{"model": "multi-label image tagger", "image_size": 24, "crop_scale_min": 0.7, "kernel_size": 3, "avg_pool_shortcut": true, "residual_init": "none", "precondition_frequency": 10, "merge_dims": false, "adamw_lr_other_params": 0.0012, "grad_clip": 1.0, "epochs": 17.1}
Rows from block 3 of a small multi-label image tagger, named by matrix and row number. Rows with one number belong to one channel. Each number is 128 + 32 x the weight over its row's rms, rounded and kept within 0 to 255. All counts start at 0. After the name is the row's rms in percent of the matrix's.
After each channel's rows are labels from the 100 images, of 14976, where the channel reaches its highest value: "top examples" is what is common among them; "patch colour" is the nearest of a few named colours to the mean colour under the peak. Only what is clearly more common there than usual is listed. The data: photos of arthropod specimens (BIOSCAN-5M). In brackets: how many of the 100.
# convs0: first 3x3 conv (model.blocks.3.convs.0.weight, 160x160x3x3, each kernel summed), inputs 0-79
# convs1: second 3x3 conv (model.blocks.3.convs.1.weight, 160x160x3x3, transposed, each kernel summed), outputs 0-79

convs0.67 099 [120 106 103 135 101  92 165 142 135 116  92 145  80 137  94  70  83 103 151  74  59 137 134 142  75 116  86 105 110  81 155 138 152 138 126  94  93 131 120 169 149  53 169 128 102 145 168 188 150  86 132 103  98 143  99 107 131 127 113 123 130 127  82 149 202 134 132 106  98  97 142 168 141 113 133 106 205  93 194 142]
convs1.67 093 [121  84 160  84 111 150 157 150  93  82 106 123 136  65 118 190 116 102  97 124  96 126 125  71  93 125  86 111  97 104 113 133 106 135 168 123 145 119 111 119 159 132  87 142 103 106 130 156 124 118 197 110 108 113  73 116 104 138 132 102  58  84 141  99 121 153 121 183  91 130  62 119 118 128 168 162 130  58 120 122]
top examples: order Hemiptera (30)
patch colour: grey (33)

convs0.78 080 [ 91 145 113 145 104 118  93  70 142 172 134 163 178 109  76 150 137 157 125 154 171  95 148 129 112  80 107 168  83 150 156  65 119 120  92  89 136 158 126 125 137 110 123  94 128 158 166 112 143  78 112 111 138 153 134  94 130 186 100 118 128  94 122 137  86  76 127 102 169 155 114 114 113 133  84 148 161 100 154 178]
convs1.78 118 [134 125 164 105 105  98  82 197 128 176 163 129 134 176 132 182 163 117 103 130 127 133 151 103 124 151 157 128 127 134 174 185  93 132 169 121 128  83 138 189 104 135  62 117 127 166 125  72 142 148 174  92 167 151  91 119 124 149 190 123  95 141 131 136 142 171 126 137 146 104 140 134 104 139 110 154 140  66 232 191]
top examples: order Coleoptera (44)
patch colour: brown (54); grey (26)

convs0.101 103 [190 140 130 103 144 179 117 115 109 172 164 111 144 138 106 161 184 147 123 109 142 144 152 157 101 122  90 158 128 158 165 129 124 102 218 133 175 107 153 130 158 211 135  91  91 152 152 102 136 168 154  86 139 120 155 118  92 103 163 124  99  92 154 157 108  97 145 119 105 136 132 139 140 114 114 170 185 149  90 193]
convs1.101 102 [ 97 107 126 130  57 129  66 117 110  95 169  75 121 133  91 185  77  77 134  73 173  94 150 133  98 110 149 163 134 169  94 164 103 160 116 105 129 153 124 181 190 121 123  83  98  97 115  64 158 110 118 113 134  77 161 114 120 162 116  69 158  43  85 121 119  44 104 119 153  86 123 129  98 150 131 141 140 127 105 133]
top examples: order Hemiptera (43)
patch colour: grey (39)

convs0.5 110 [172 156 106 117 122  73 162 102 185 128 103 132 118 123 169 116  77 131 182 124 172 104 122 165 180 137 165 139 123 159  88 182 174  93 123 131  61 173 109 145 134 116 120  76  91 175  93 123  81  76 130  55 179 124 142 193 100 109 128 129 159 136 127 131  99 157 120 105 130 106 145 142 157  91  68 146 100  82 125 116]
convs1.5 100 [ 94  98 116 128 114  89 124 136 123 135  83 140 109  71 125 206 129 118 121  93 125 111 111  39 139 124 125 109 115 102 124 166 106 142 117 128  66 156 129 172 135 150 105  99 117  98 112 107 204 111 205 132 153 131  93 161 120 101 158 116 169 122  89 104 128 144 110 123  95 164  82 186 148 111 127 113 137 168 107  77]
top examples: order Hymenoptera (46)
patch colour: brown (48); grey (31)

convs0.155 098 [117 147 127 116 151 133 100 140 106 102  97 122  92 166 123  90 124 129 115 125  97  64  96 139 143 139 105  91 115  97 193  94 135 140 134  33 154 104 133  99 136 156 146 155 146 123  62  88  74  89  82 151 132  82 120  70 157 145 129 118 119 125 108 139 124 122 145 160  55  86 176 136  48  89 114 146 107 133 118 106]
convs1.155 094 [107 160 131  64 151 110 185 149 121 123 131 132 159  97  58 142 149 124 110 127 157 129 136 105 119 126 143 148 130  89 107 129 125 137  54 133 129 137 126 107 109 145  59  84 173 120 116 137 143 116 170 108 148  89  59  46  88 126 141  81  50 134 112 111 141 127 155 162 119  81 137 134  78 164 108 154  76  96 103  52]
top examples: order Coleoptera (54)
patch colour: grey (53)

convs0.134 130 [102 156 134 176 140 100 153  87  90 113 171 174 149 111  68 115 173 121 152 125  70 140  97 163 136 172 137 172 136  53 129 205 154 169 119 125  12 179 121 198 124 128 106 141  91 148  53 119 137 142 107 101  95 158 141 134 170  81 107 181 160 148 107  90 179 161 126 131 101 169 139 122 167 114  98 157 141 110 119 111]
convs1.134 080 [102  91 105 153 119 136 133  78 106 158 110 101 114 109 116 185 128 123 105 132 128 135 102  91  71 113 144 134 123 100 127 201 149 128  65 154  81 111 130  69 163 106 169 158 116 141 157 176 134  50  66 119 146 157 128  56 160 137 160  43 186  72 124 131 109 155 166 183  62 157 126  85 100 105 138 112 122 116  78 137]
top examples: order Hymenoptera (45)
patch colour: brown (53); black (32)

convs0.90 083 [165 122  78 102 154 103 108 130  99 162  96 137 117 172 125  96  53 115 114 110 115 116 134 130  82  89 123 120  98 139 105 135  80 130 157 148 104 118 159 168 170 129 145 125 116 189 148  75  67 167 120 186 116 102 105 130 151 133 149  92 102 120 112  75 157 177 127 140 109 111 137  87 130  57 131  91 188  45 123 158]
convs1.90 098 [132 133 105 143  59 161  72 139 120 138 168 127  61 133 121 181  92 147 146 112 152 102  95  89 168 129 155 127 183 111 108 119 133 105 125 159 130 127 120 173 160 155  90 118 132 172 153  65 224 139 153 134 122 131 136  96 109 126 131  96 126 137 104 131  83 143 149 177 112 200  89 152 136 159 155 158 168 166 126 127]
top examples: order Hymenoptera (41)
patch colour: grey (48); brown (31)

convs0.6 097 [100 100  99 131 106 133 117 150  92 101  90 162  80 127 114 106 214  99 138  84 101 159  94  91 146 120  89 119 104 146  82 127  90 161  87  92 103 124  98  95 126 120 206 160 102 144  90 169 103 115 154 114  90 146 120  74  99  98 156 176 102 109 177 156  71 125 119  88 114 135 157  92  85  89 125  92 149 132 120 143]
convs1.6 088 [120  95 108 125 103 139 121 142  71 135 198 126  79  74 110 121  97 151 155 149 186 135 113 133 124 139 118 160 143 131 160 160  85  98 194 148 137 171 156 157 126 163 127 182 119 114 148 153  53 113 134  93 103 115 102  86 138 162 132 153 122 110 115 122 130 159 178 156 154 135  74  92 112 152 145 132 132 160 123 124]
top examples: order Coleoptera (38)
patch colour: grey (59)

convs0.31 102 [100  93 175 172 141 127  36 160 112 118 118 139 153 180 108 136 148 120  81  58 112  84 132 121 123 145 109 117 109 161 205 127 100 119 125 129 131 132  91 134 133  89 110  67  97 121 112  83 111 133 179 121 133  71  84 214 121 191  83 103 114 117 138 196 118  82 111 107 200  86 205 105 161 161 103  90 118  91 105 171]
convs1.31 101 [ 54 130  88 152 144  59 160  96 105 138 185 153 202  81 119 186 119 143 134 126 183 116 112  87 110 132 111 114 136  77 149 126  97 124 120 177 119 117 105  73  85 113 134 101 125 110 174 159 119 107 103  98  98 122 136 112 123  93 104 158  97 120 112 106 131 140  74 105 101 119  52 110 158 119 180 130  96 125 108 103]
top examples: order Coleoptera (42)
patch colour: brown (64)

convs0.141 086 [118  96  97 112 116  93  94  95 112 156  94 113 104 118 153 162  98 114  75 119 147 107  86  79 105 103  55 139  79 131  75 102 104 100 115 104 140 109 144 148 138 116  88 145 131 117 141 155 118 144 121 113 111 105 117  84  43  84  85 121  74 119 137  91  77 101 104 174 119  92  74 118 140  86 142  87 134 123 119 104]
convs1.141 100 [ 99 133 150 132 140 113 109 123 134 167 194 154 159 174  80 131  90 156 124 130 213  94 125 164 186 122 163 107 193 145 153 117  97  69 184 171 161 104 133 103  90 160  84  93 116 102 124  64 128 159 141 153  92 159 103 118 130  72 114  66 106 132 144 127 160 130 163 138 160 140 123 131 161 173 146 168 185 127 126 152]
top examples: order Coleoptera (56)
patch colour: grey (50)

convs0.130 138 [ 78 164 114 117  93 147  76 101 121 138 207 119 170 127  67 168 148 102 125 100 103 118  77 142  82 124 149 122  87 165 139 124 138  93 110  57 146 134 100 158 184  99  90 114 144  64 140 140 187  94 151 105 129 209 104  96 121 121  90 117 126 136 148 193 131 100 157  88 166 156 157 151 126 106 183 123 210 125 154 222]
convs1.130 089 [132 130  97  88 162 116 140 154 142 118  81 103  71 102 151 155 201 129  79 141 113 133 161 129 121 110 115 111 164 121 124 131  92 168 145  93 121 101 138 139 170 156 165 124  92 169 110 106 146 101  99 105  72  66  83  91 163 138 132 127  87  91 124 113  90 137 101 117  58 136 127 106 101 122 164 129 220 115 103  98]
top examples: order Coleoptera (67)
patch colour: black (51); brown (32)

convs0.148 094 [171 100 112 151 120 141 101  99  81  97  55 124  87 134 107 165  92  61 108  86 147 123 162 136 153  75  83 152 107 143 143 117  87 106  93 170  81 164 151 150 115 202 132 101 190 138 120 122 129 115 145 123 102  97 130  71 105  84 160 132 106 119 123  34 163 133 119 122 148 138 164 153 132  57 142 108 142 101 105 111]
convs1.148 095 [ 85 152  73 138 127 102 136 130  95 135 153 134 115  54  40 133  79 119  81 127 128 164  96 121 163 146 126 164 145 104 107 163 128 135 114 153 114 162  89 151 112 143  78  99 179 134 125 157  91 115 176 149 107 104  87  81 101 150  89 151  50 154 125 103 121 173  89  67 164 102  92 220  97 155  87 135 138 187 114 118]
top examples: order Coleoptera (40)
patch colour: grey (48)

convs0.91 112 [122  62 124 149 138 127  90 113  58  81 130 139  88 119 148 141 163 109  77 136 181 129 160 115  84 156 121 117 151 137 117 126  88 140  95 132 170 129 105  77 120  86 133 103 106  96  84 149 117  66 146  95 151 145 116 121 103  88  78 174 130 157 145 143  73  67  87  99 137 117 119 203 123 113 118  93  97  82  97 100]
convs1.91 088 [ 66 166 107 114 111 142 151 122 132 128 146 157  97  81  52 180  80 135 117 106 136 138 145 102 176 134 120 138 140 142 105 145 116 171 109 122 122 140  99 133  89 126 142 151 134  90 106 153 108 122 152 145 118 115 121 104 164 141  49 113  66 153 109  74  95 160 130 109 131 137  75 112 125 160 199 164 159 154 106  50]
top examples: order Coleoptera (47)
patch colour: brown (49); grey (31)

convs0.15 080 [121  78 195 141 139 167  83  92 164 127 134 144 129 158 110 156 104  29  88  85 123  95 135 160 111 113 141 119 161 172 125 121 101 108 114 143  98 126 105  85 112 107 108 108 158  98  82 133 134 121 145 122  76  74 128  64 144 174 123 116  88 131  74  73  66  94 127 117 145 165 133 129 153 110  78 101 220 155  76 119]
convs1.15 113 [115 124 131 121 137 133 102 128 104  96 158 125  85  47 131  95 137 110 156 147 168  81 111 144 121 115 133 105 163 114 142 104 106 169 105 134  77 166 162 125 146 198 163 111 153 126 146 127 122 161  61  27 115 110 140 153 147 131 134 129 141 174 170 123 139 103 123 124 111 161 119  83  97 131 149 137 117 152 153 129]
top examples: order Hymenoptera (47)
patch colour: grey (32)

convs0.106 088 [166  90 155 110 122 146 113  94 119 107 111 148 100 119 139 126 106 164 104 122 138 116 156 112 108 114 177 104  68 168 125 113  68 131 158 165 146 133 111 133 169 102  93 118 205  90 131 175 121 142 114 112 127 133  89 102 188 136 143 152 109 141  87  34 176  53 165 144 153  88 130  94 166 111 151 120  92 134 170 108]
convs1.106 095 [ 80 182 118 150 137 128  82 122  96  92 105 116  97  47 109 143  76 141 124 101  97  96 120 110 101 111  55 116 141 146  93 120 152 142 132 114 165  91  89 135  77  72 135 106 148 124  88 140 117 158 108 152 113 175 127 100 132 124  54 121 121 127 179 131 119 137 103 160 177 109 113 155 142 129 147 139 133 166 102 135]
top examples: order Coleoptera (36)
patch colour: grey (49)

convs0.65 084 [126 142  89  82  74 144 107 167 105  74 111  91 137 151 137  93 172  99 160 167 113 175 106 118 181 130 150  92 179  93 141  81 161 107  95 147  82 105  64 101 140 140 118 110 140  46 101  72 175 129  89 134  56 208 133 117 133  82  91 112 112 116 112 138 131 140 110  69  76 129 131 110  86 157 115 122 113 111 130  86]
convs1.65 093 [180 132 152 115 128 110 140 172 116 137  57 123 116 124  92 114 120 146  91  61 110 114 149  85 116 121  89 134 148 156 150  98 139 175 104 120 125 202 159 171 127 144 154 122  88 108 131 106 136 138 141 119  89 123 139 144 173 102  86  80 165 147  88 109 107  89 133 129 121 154  43 147 133 131 183  97 151 193 125 143]
top examples: order Hymenoptera (73)
patch colour: grey (26)

convs0.12 083 [ 99  47 133 139  82 107  83 152 123 138 111 185 114 145 109 112 102  90 128  96  81 151 215  97  82 163 116 146 189  77 111 114 111 145 147 152 131 125  73 110 164  96 172 119 115 135  63 102 108 102 149 124 119 123 117 158 173 176 162 117 136  88  31 123 127  94  91  84  77 154  96 105 150 129 130  60 148  94 125 112]
convs1.12 101 [105  97 106 101  82  80 144 172 126 133 108 176  83 129 154 118 134  97  96  90 139  81 112 123  65 131 113 108 147  84  99 130 153 171 136 133 121 139 136  90 132 152 157 108 182  79  95  81 120 122 113  77  93 128 138 145 128 129  91  88 126 116 155 163 146 110 167 188 133 143 128 170 159 112 123  98 116 163 142  89]
top examples: order Hymenoptera (41)
patch colour: grey (27)

convs0.71 120 [ 82  77 162 149 114  79  95 183 151 151  79 168 137 101 127 104  89  79 139  89  78 107  76 111 154 110 153  77 144  99 163 160 126 102 155  86 106 141 135 135  90  99 135 110 117 137  55 130  77 121 160 100 165  94  94 134 124 107  98 107 131 130  95  67 126 160 111 110 124 155  74 128  81 132  92 105 105 144 136 100]
convs1.71 110 [100 106 147 105 115 102 157 180 172 170 133 119  79 176 131 122  97 120 141 103 147 129 122 176  65 119 130  95  61 103 136 142 153 122 124 136 121 167 117 138 121 132 174 117 164  97  81 145 129  93 108 111  99 156 166  85 111  89 109 139 127 111 118 210 111 123 142 187 135 130 109 131 108 103  82  89  91  74 155 116]
top examples: order Diptera (66)
patch colour: grey (72)

convs0.8 109 [146 148 166 149  84 171  81 145 149  85  84 118 209 120 123 152 158  68 124 107 149 103 106 110 112 145  81 153 155  60 123  81  92  99 100 143 156  98 107 141  83  97 123 105 145 153  96 148 110 127 159 135 102  75 179 129 115  98 141 143  66 127  96  92  78  94 128 107 117 130 127 116 158 143 130 107 251 121 109 177]
convs1.8 106 [112  72 171  85 146  97  84  88 127 114 117 170  80  93  77 166 173 122 113 166 140 149 104 150 117 122 122  68 154 107 100 105  83 133 130 123 117 113 128 120  97 129 175 150 156 114 157 118 129 118  85 101 112 124  57 119 107 119 136 109 142 153 142 114 113 126  77 112  65 110 149 120  85 129 172 128 171  79 135  57]
top examples: order Hemiptera (39)
patch colour: grey (48); brown (29)

convs0.149 087 [ 70 177 127 110 136  90  67 155 124 164 123 107 122 138 137 136 121  84 117 147 109 123 132 103 133 143 188  93  92 122 140  90 112 112 170 101 126  95 159  68 131  81 146 110 175 111  62 129 193 170 133  90  91 154 144 165 126 139  94 125 117 117 171  93 104 124 133 162 116 118 112 138  91 136 117  58 213 129  72 116]
convs1.149 097 [103  77  92  47 123 135 105 143  98 121  76 133 108 123 128 170 106 113 131  78  70 111 102  96  45 125 108 124 138 125 118 118  96 126 162 142  89  97 146 150 158 128 129 132  62 118 122 110 128 111 102 123 112 172 135 167 136  86  92 113 151 138 193 128 111  77 132 148 109 195 106 124 133 126 120 128 150 138 145 189]
top examples: order Hymenoptera (53)
patch colour: grey (47); brown (26)

convs0.159 117 [134 139 111 122 152 144  78 139  60 135 124 139 111 150 138 140 117 135 113 108  83 135 163 137 133  99 110  79 119 133 129 107  64  93 145 159 117 120 116  93 123 123  93  82  63 124  81 108  60 112 148 105 117  82 123 128 149  81 101 119 175 123  86  72 172 110 163 104  93 150 126 106 150  74  94  68 119  86  72 133]
convs1.159 077 [142 133 120 134 151 124 104 146 155  65  77 156 103  98 163 178  85  92 132  98 108 129 139  93  93 131 118 125 136 101 137 152 173 200  55 148 115 136 122 120  72 110 177  72 109 122 131 114 143 109 142 157  92 146 152 104 156 156  63 102 117 135 171 108 136 146 123 199 182 134 101  98 163 117 106 129 176 159 107  79]
top examples: order Coleoptera (41)
patch colour: brown (64); grey (27)

convs0.22 088 [167 111 189 134 103 122 114 117 137 123 135 141 114 106 107 115  83 112  98 108 114  81  59 120 108 116 201 108  84  96  61 106 137 102 144  56 127 146 123  77 131  69 133 140 140  81 112  99 128 161 123 126  86  54  90  60 116 123 173  65  81  91 162 151  42 118  81 118  88  75 140 136 119 116 161 172 117 117 118 120]
convs1.22 097 [138  57 116  74 128 120 104 174 120 130 138  74 105 125 126  80  80 133 123 142 132 129 134 121  89 119 167 124  96 146 137  89 145  96 129 128 115 157  79 151 137 140 137 128 144 145 114  80  74  80 172  57  97  92 120 137 127  95 131 132  91 186 110 130 110 113 138 171 199 120 125 132 146 170 119 128 117 149 113 102]
top examples: order Coleoptera (44)
patch colour: brown (34); grey (33)

convs0.85 109 [ 85 192 151 156  85 118  92  67 127 166 113 146 116 122 109 148  77 161 131 132 158 145 100 186 168 177 112  94  91 171 110 185  80 141 101 101 170 124 106 120 163 140 178 130 152 104 112 112 103 133  99 121 136  70 185 105 115 146 125 136 123  78 150  95 125  63 104 103 109 123 166 126 108 109 100 191 159 143 164 168]
convs1.85 093 [110  66  98 101  95 163 101  78 115 116 116  72 146 101  80 150 101 117 115  80 115 138 158  56 124 123 173  66 157 178 166 115 117 111 181  90  94 155 158 163 140 164 100 197  99 143 145  85  96 106 152 103 129 113  90 133 158 110 138 159  97 118 118 162 134 126 174 127  96 233 124 132 117 141 116 175 145  80 118 180]
top examples: order Hymenoptera (62)
patch colour: grey (45)

convs0.136 089 [137 167  94 104 127 131 117 108 138 160 152 106 182 105  96  66 164 114 160  86 139  76 109  36 120 108 162  59 110 137 137  83 165 159 105 128  87 121  94  48 144  99 117 134 150 107 168  95 139  81 143 148 140 119 130  80 146  90 186 100 100 149  99 118  34 108 167 161 149  89 133  83  54 115 143 138 106 160  92  51]
convs1.136 084 [135  79 122 139  59 128 136 144 124  90 154  91 176 113 111 166 161 147  86 102 100 112 132  82 135  61 129 181 147 129 135  97 129 106 156  71 118 147 104 135 178 121  82 163 115 120 130 101 140  75 171 134 110 106 144  76 104  91 162 130 171 139  93 133  88  72 153 111 114 221  90  83 107 187 122 144  93 158  99 224]
top examples: order Diptera (63)
patch colour: brown (62)

convs0.88 143 [134 175  71  98  87 106  49 104 124 108  76 130 112  98 117 142 153 149 160 142 149 174 132 153 214 115 115 194 140 109 104 113 123 100  99 137  77 159  98 108 151  86 103 109 116 174 140 123  63 206 179  80 117 110 126 155 133 141 120 141 122 116 103 102 137 138 117 116  73 168  90 139 121  77 126  91 109 106 116 138]
convs1.88 097 [128 104 116 121  92 124 155  63 141  99  59 107  77 106 176 105 139 155 138  95  76 110 115 110 111 147 140  92  98 174 125 170 154 137 124 104  61 151 138 113 141 134 192 130 149 122 122 116 138 153 158 108 142 141 108 175  94  73 139 132 199 195 150 140 143  78 172 100 107 177 149 151 116 116 163 148 110 114 162 110]
top examples: order Hymenoptera (72)
patch colour: grey (49)

convs0.115 131 [125 149 132 144 106 165 148 117 155 149 104  82 112 124 131  95 125 100 150 113  93 163 107 120 112 127  88  76  64 108  89 201 153 152 119 135 170  52 112 124 115 170 143 170 135 103 134 130 153  73 114 109 166 188  87 136 114  81 159 128 140 145 142 167 154 115  74 145 139 118 102 123 129 105 245 129 127  74 185  77]
convs1.115 099 [104 149 111 107  77 139 119 128 130  88 119 146 142  99  88 149 163  79 121 112  67  91 122 117  99 121  91  95  79 105 156  28 100 116 115 101 146 104 106  55  78 125  90 115  77 119  99  67  97  82 102 129  85 128  78  75 123 114 123 134  56 154 102 118  78 125 167 149 167  86 145 110 134 101 123 165  97 159  70 139]
top examples: order Coleoptera (37)
patch colour: brown (61)

convs0.57 101 [173 125 115 100 133  88 179 159 102 138 124 146 118 158 105 160 134 143 126 113 129 142  92 140 113 146 123  99 156 148 116 130 134 141 107 132 130 140 123 113 181 100 126 154 204  86  72  80 114 143 117 124 111 118 101 147 100  99 181 119 144 106 177  89 148 125 117 160  85 152 141 108  98 159 144 144 154 153 225  91]
convs1.57 092 [ 89  74 110 123  74 165 165 167  83 128  78 115 143  66 128 147 110 127  99 130  98  81 116  85 124 105 120 127  76 118 112 112 127  98 167 120 118 150 102 175 151 116 115 127 133 162 136 136 121  92 113 123 125 116 157 129 104 143 104 128  84 136  88 120 110 126 122 206 150 144  95 135 103 112 155 118  44 139  99 119]
top examples: order Hymenoptera (46)
patch colour: brown (60); grey (25)

convs0.99 093 [147 106 127 121 138 101 171 114 115 164 173 102 116 160 120 128 135 103  18  84  96 133  83  92 111 125 137 148 100 168 209 150 101 143 139  62 139  68 157 140 133 175 148 155 190 140  85  90 114 187 108 100 123 196 136 165 126  73 122 124 114 127 172 161  75 174  98 101 112 118 158 189 101 131 217 139 131 129 229 143]
convs1.99 095 [ 54 117  73  93  86 114 153 126 127 115 121  95 127  75 102 154 104 125 121 103 136 108 180 127 156 117 133 104 121 140  89 129 161 153 132 133 169 173  81 145 148 101  69 101 195  99 134  96 126  99  77 117 108 139 115  93 106 204 105 140  81 148  87  97 143 164  80 188 177 121 119  87 117 146 154 162  92 176  79 125]
top examples: order Coleoptera (48)
patch colour: grey (37)

convs0.139 102 [141 128  65 114 102  98 147 140  77 171 120 180 141 148  92 122 138 143 117 123 157 159 158 104 125  88  79 130 117 124  97 167 115 111 104 145 144 148  95 110 136 122 138 105  91 136 156 102 136 148 123  54 152 131 139  85 101  51  79 202 119 107  93 129 178 167 127 102 149 129 108  84 128  59 120 123 151  32 125 187]
convs1.139 106 [133 130 137  94 118 115  69 141 114 104  84 112 126 158  99 146 108 105 118  92 119  81 132 105 104 133 181 100 138 204  74 125  90 131 146 134  55 124 147 183 185 156  66 133 101 164 143  72 139 169 191 155 197 119  78 149 182  83 127 117 114 108 125  90 123 106 125 146 133 143  97 170 111 166 116 131 120 138  99 132]
top examples: order Hymenoptera (41)
patch colour: grey (49); brown (38)

convs0.63 080 [ 63 170 168 140 132  74  39 115 135 131 167 126 139 126 155 105 142 132 102 156 105 134 130 124 106 189  80 146 129 149 124  63 123 133 123 166  95  74  62 104 136 158 129 132 103 101 135 125 148 166 111 176 112  52  98 135 143 119 103 123 120 132 108 141 130  34  66  85 122 118 115 105 106 151 104 122 101 107  96 147]
convs1.63 143 [117 146 133 128 134 137  52 112 121  88 163  75 102 132 113 246  76 117 116 119 160 140 111 165 168 115 136 124 130 126 100 148 120 127 137 158 250 161 127 134 169 126  50 138  84 121 126 109 132 154  95  91 108 120 115 137 115 102 145  53 104 137 167 124 135 137 123 139 122 159 145 109 110 192 178 134 144  90 165 156]
top examples: order Diptera (67)
patch colour: grey (49)

convs0.19 084 [188  62 112 106  93 127 117 116 102 175 133 122 123 192 111 135 184  50 157 108 126  80 159  76 112  59 169 131 145 177 125  76  54 101 114  75 133 157 141  98 122 163  96 102 105 105 146 108 103  44 127  96  97 124 112  96 141  77 134 142 115 102  75 127  98 119 148 117 102 126 133 112 122  95 120 183 134 134  63 151]
convs1.19 093 [135 107 131 163 141  55 126 154 140 134 132 227 183 116 113 142 177 178 123 158 131 142  86 128 124 200 150 133 171  81 109 161 128 154  87 134  81 164 182 175 131 109 115 130 161 113 100 135  96 146  52 138 175 133  99 112 121 162 130 162 129 169 173 136 108 163 127 125 123 130 205 167 107 144  82 161 150 166 145  62]
top examples: order Hymenoptera (49)
patch colour: brown (57); grey (33)

convs0.113 102 [128 102 146  75 158 119 149 150 105 175 138 133 111 117  92 115 140 135 178 140  91 144 134 167 138  65 144 141 128  83 121  80 101  65 101  87  76 137 159 182 165 168 141 135 114  86 115 107 140 119 136 134 101 130  86  90  72 153 123 111 121 147  60  75 138 132 145 156 143 162  56 132 167  88 139 140 126 126 110 126]
convs1.113 104 [132 111 159 136 124 158 144 232 102 168 149 112 156 161 128 196  59  74 126 121 142 157 125 162 122  95  99 192 138 115 175 202 143  74 153 143  89 160 132  62  93 176 125  97 126 122 108 149 109 120 189 116 113 166 110  69 112 114 156  76  95  81 107 165 129 163  78 159 150 113 119  83 111 134 119 119 157 125 149 137]
top examples: order Coleoptera (63)
patch colour: grey (49)

convs0.158 099 [134 108  97 123  92 145 103 140  78  92 130 174 141 108 126 143 102 134 172 174  79 123 124  99 164  76 164 148 149  97  68 164 180 128  84  69 103 160  99 130  91 135 106 119  87 148  75  77 136 144 100  67 130 173 154 106 135 174  99 128 184 113 114 149 219 155 139 133 115 124 122  87  97 136  99 129 145 147  90 127]
convs1.158 087 [116 104 126 122  77 187 132 159 131 174 201 142  97 129 103 109 134 128  94 164 149 128 100 119 144  95 177 144 101  90 163 174 113  86 138 136  95 110  84  62 101 145 114 159  93 118  99 120 162 109 168 114 105 138 107  69 154 137 100 105 180 104 148 144  99 113 150  65 125 136 127  36 100 132 143 118  99 179  61 110]
top examples: order Coleoptera (52)
patch colour: grey (55)

convs0.131 120 [121  85 154 127 160 214  98  94 112 158 168 103  98 223 121 124  37 168 101 118  58  99 115 156  99 104  95 148  45 105 154 189 138  89 157 107 121 135 124 136 133 163 104 102  93 114 126 106 103  92 107  98 100 117 119 121 113 123  89 114  84 111 116 132 158 166 158 159 143 189  81 153 109  93 150 108  94  89 152 160]
convs1.131 084 [128 128 143  95 107 130 126  99 181 131  75 189 154 148 132  89 148  84 157  96  82 118 124  73 125 112 147 146  45 124 138  80 140  97 146 140 113 118 114  37 116  87 147 101 134 134  78  64 135  87  91 127  94 128 122 128 112 116 169 122 114  92 100 115 149 123 159  77 127 102 180 110 111 133 141 193 103 108  73 108]
top examples: order Coleoptera (54)
patch colour: brown (25)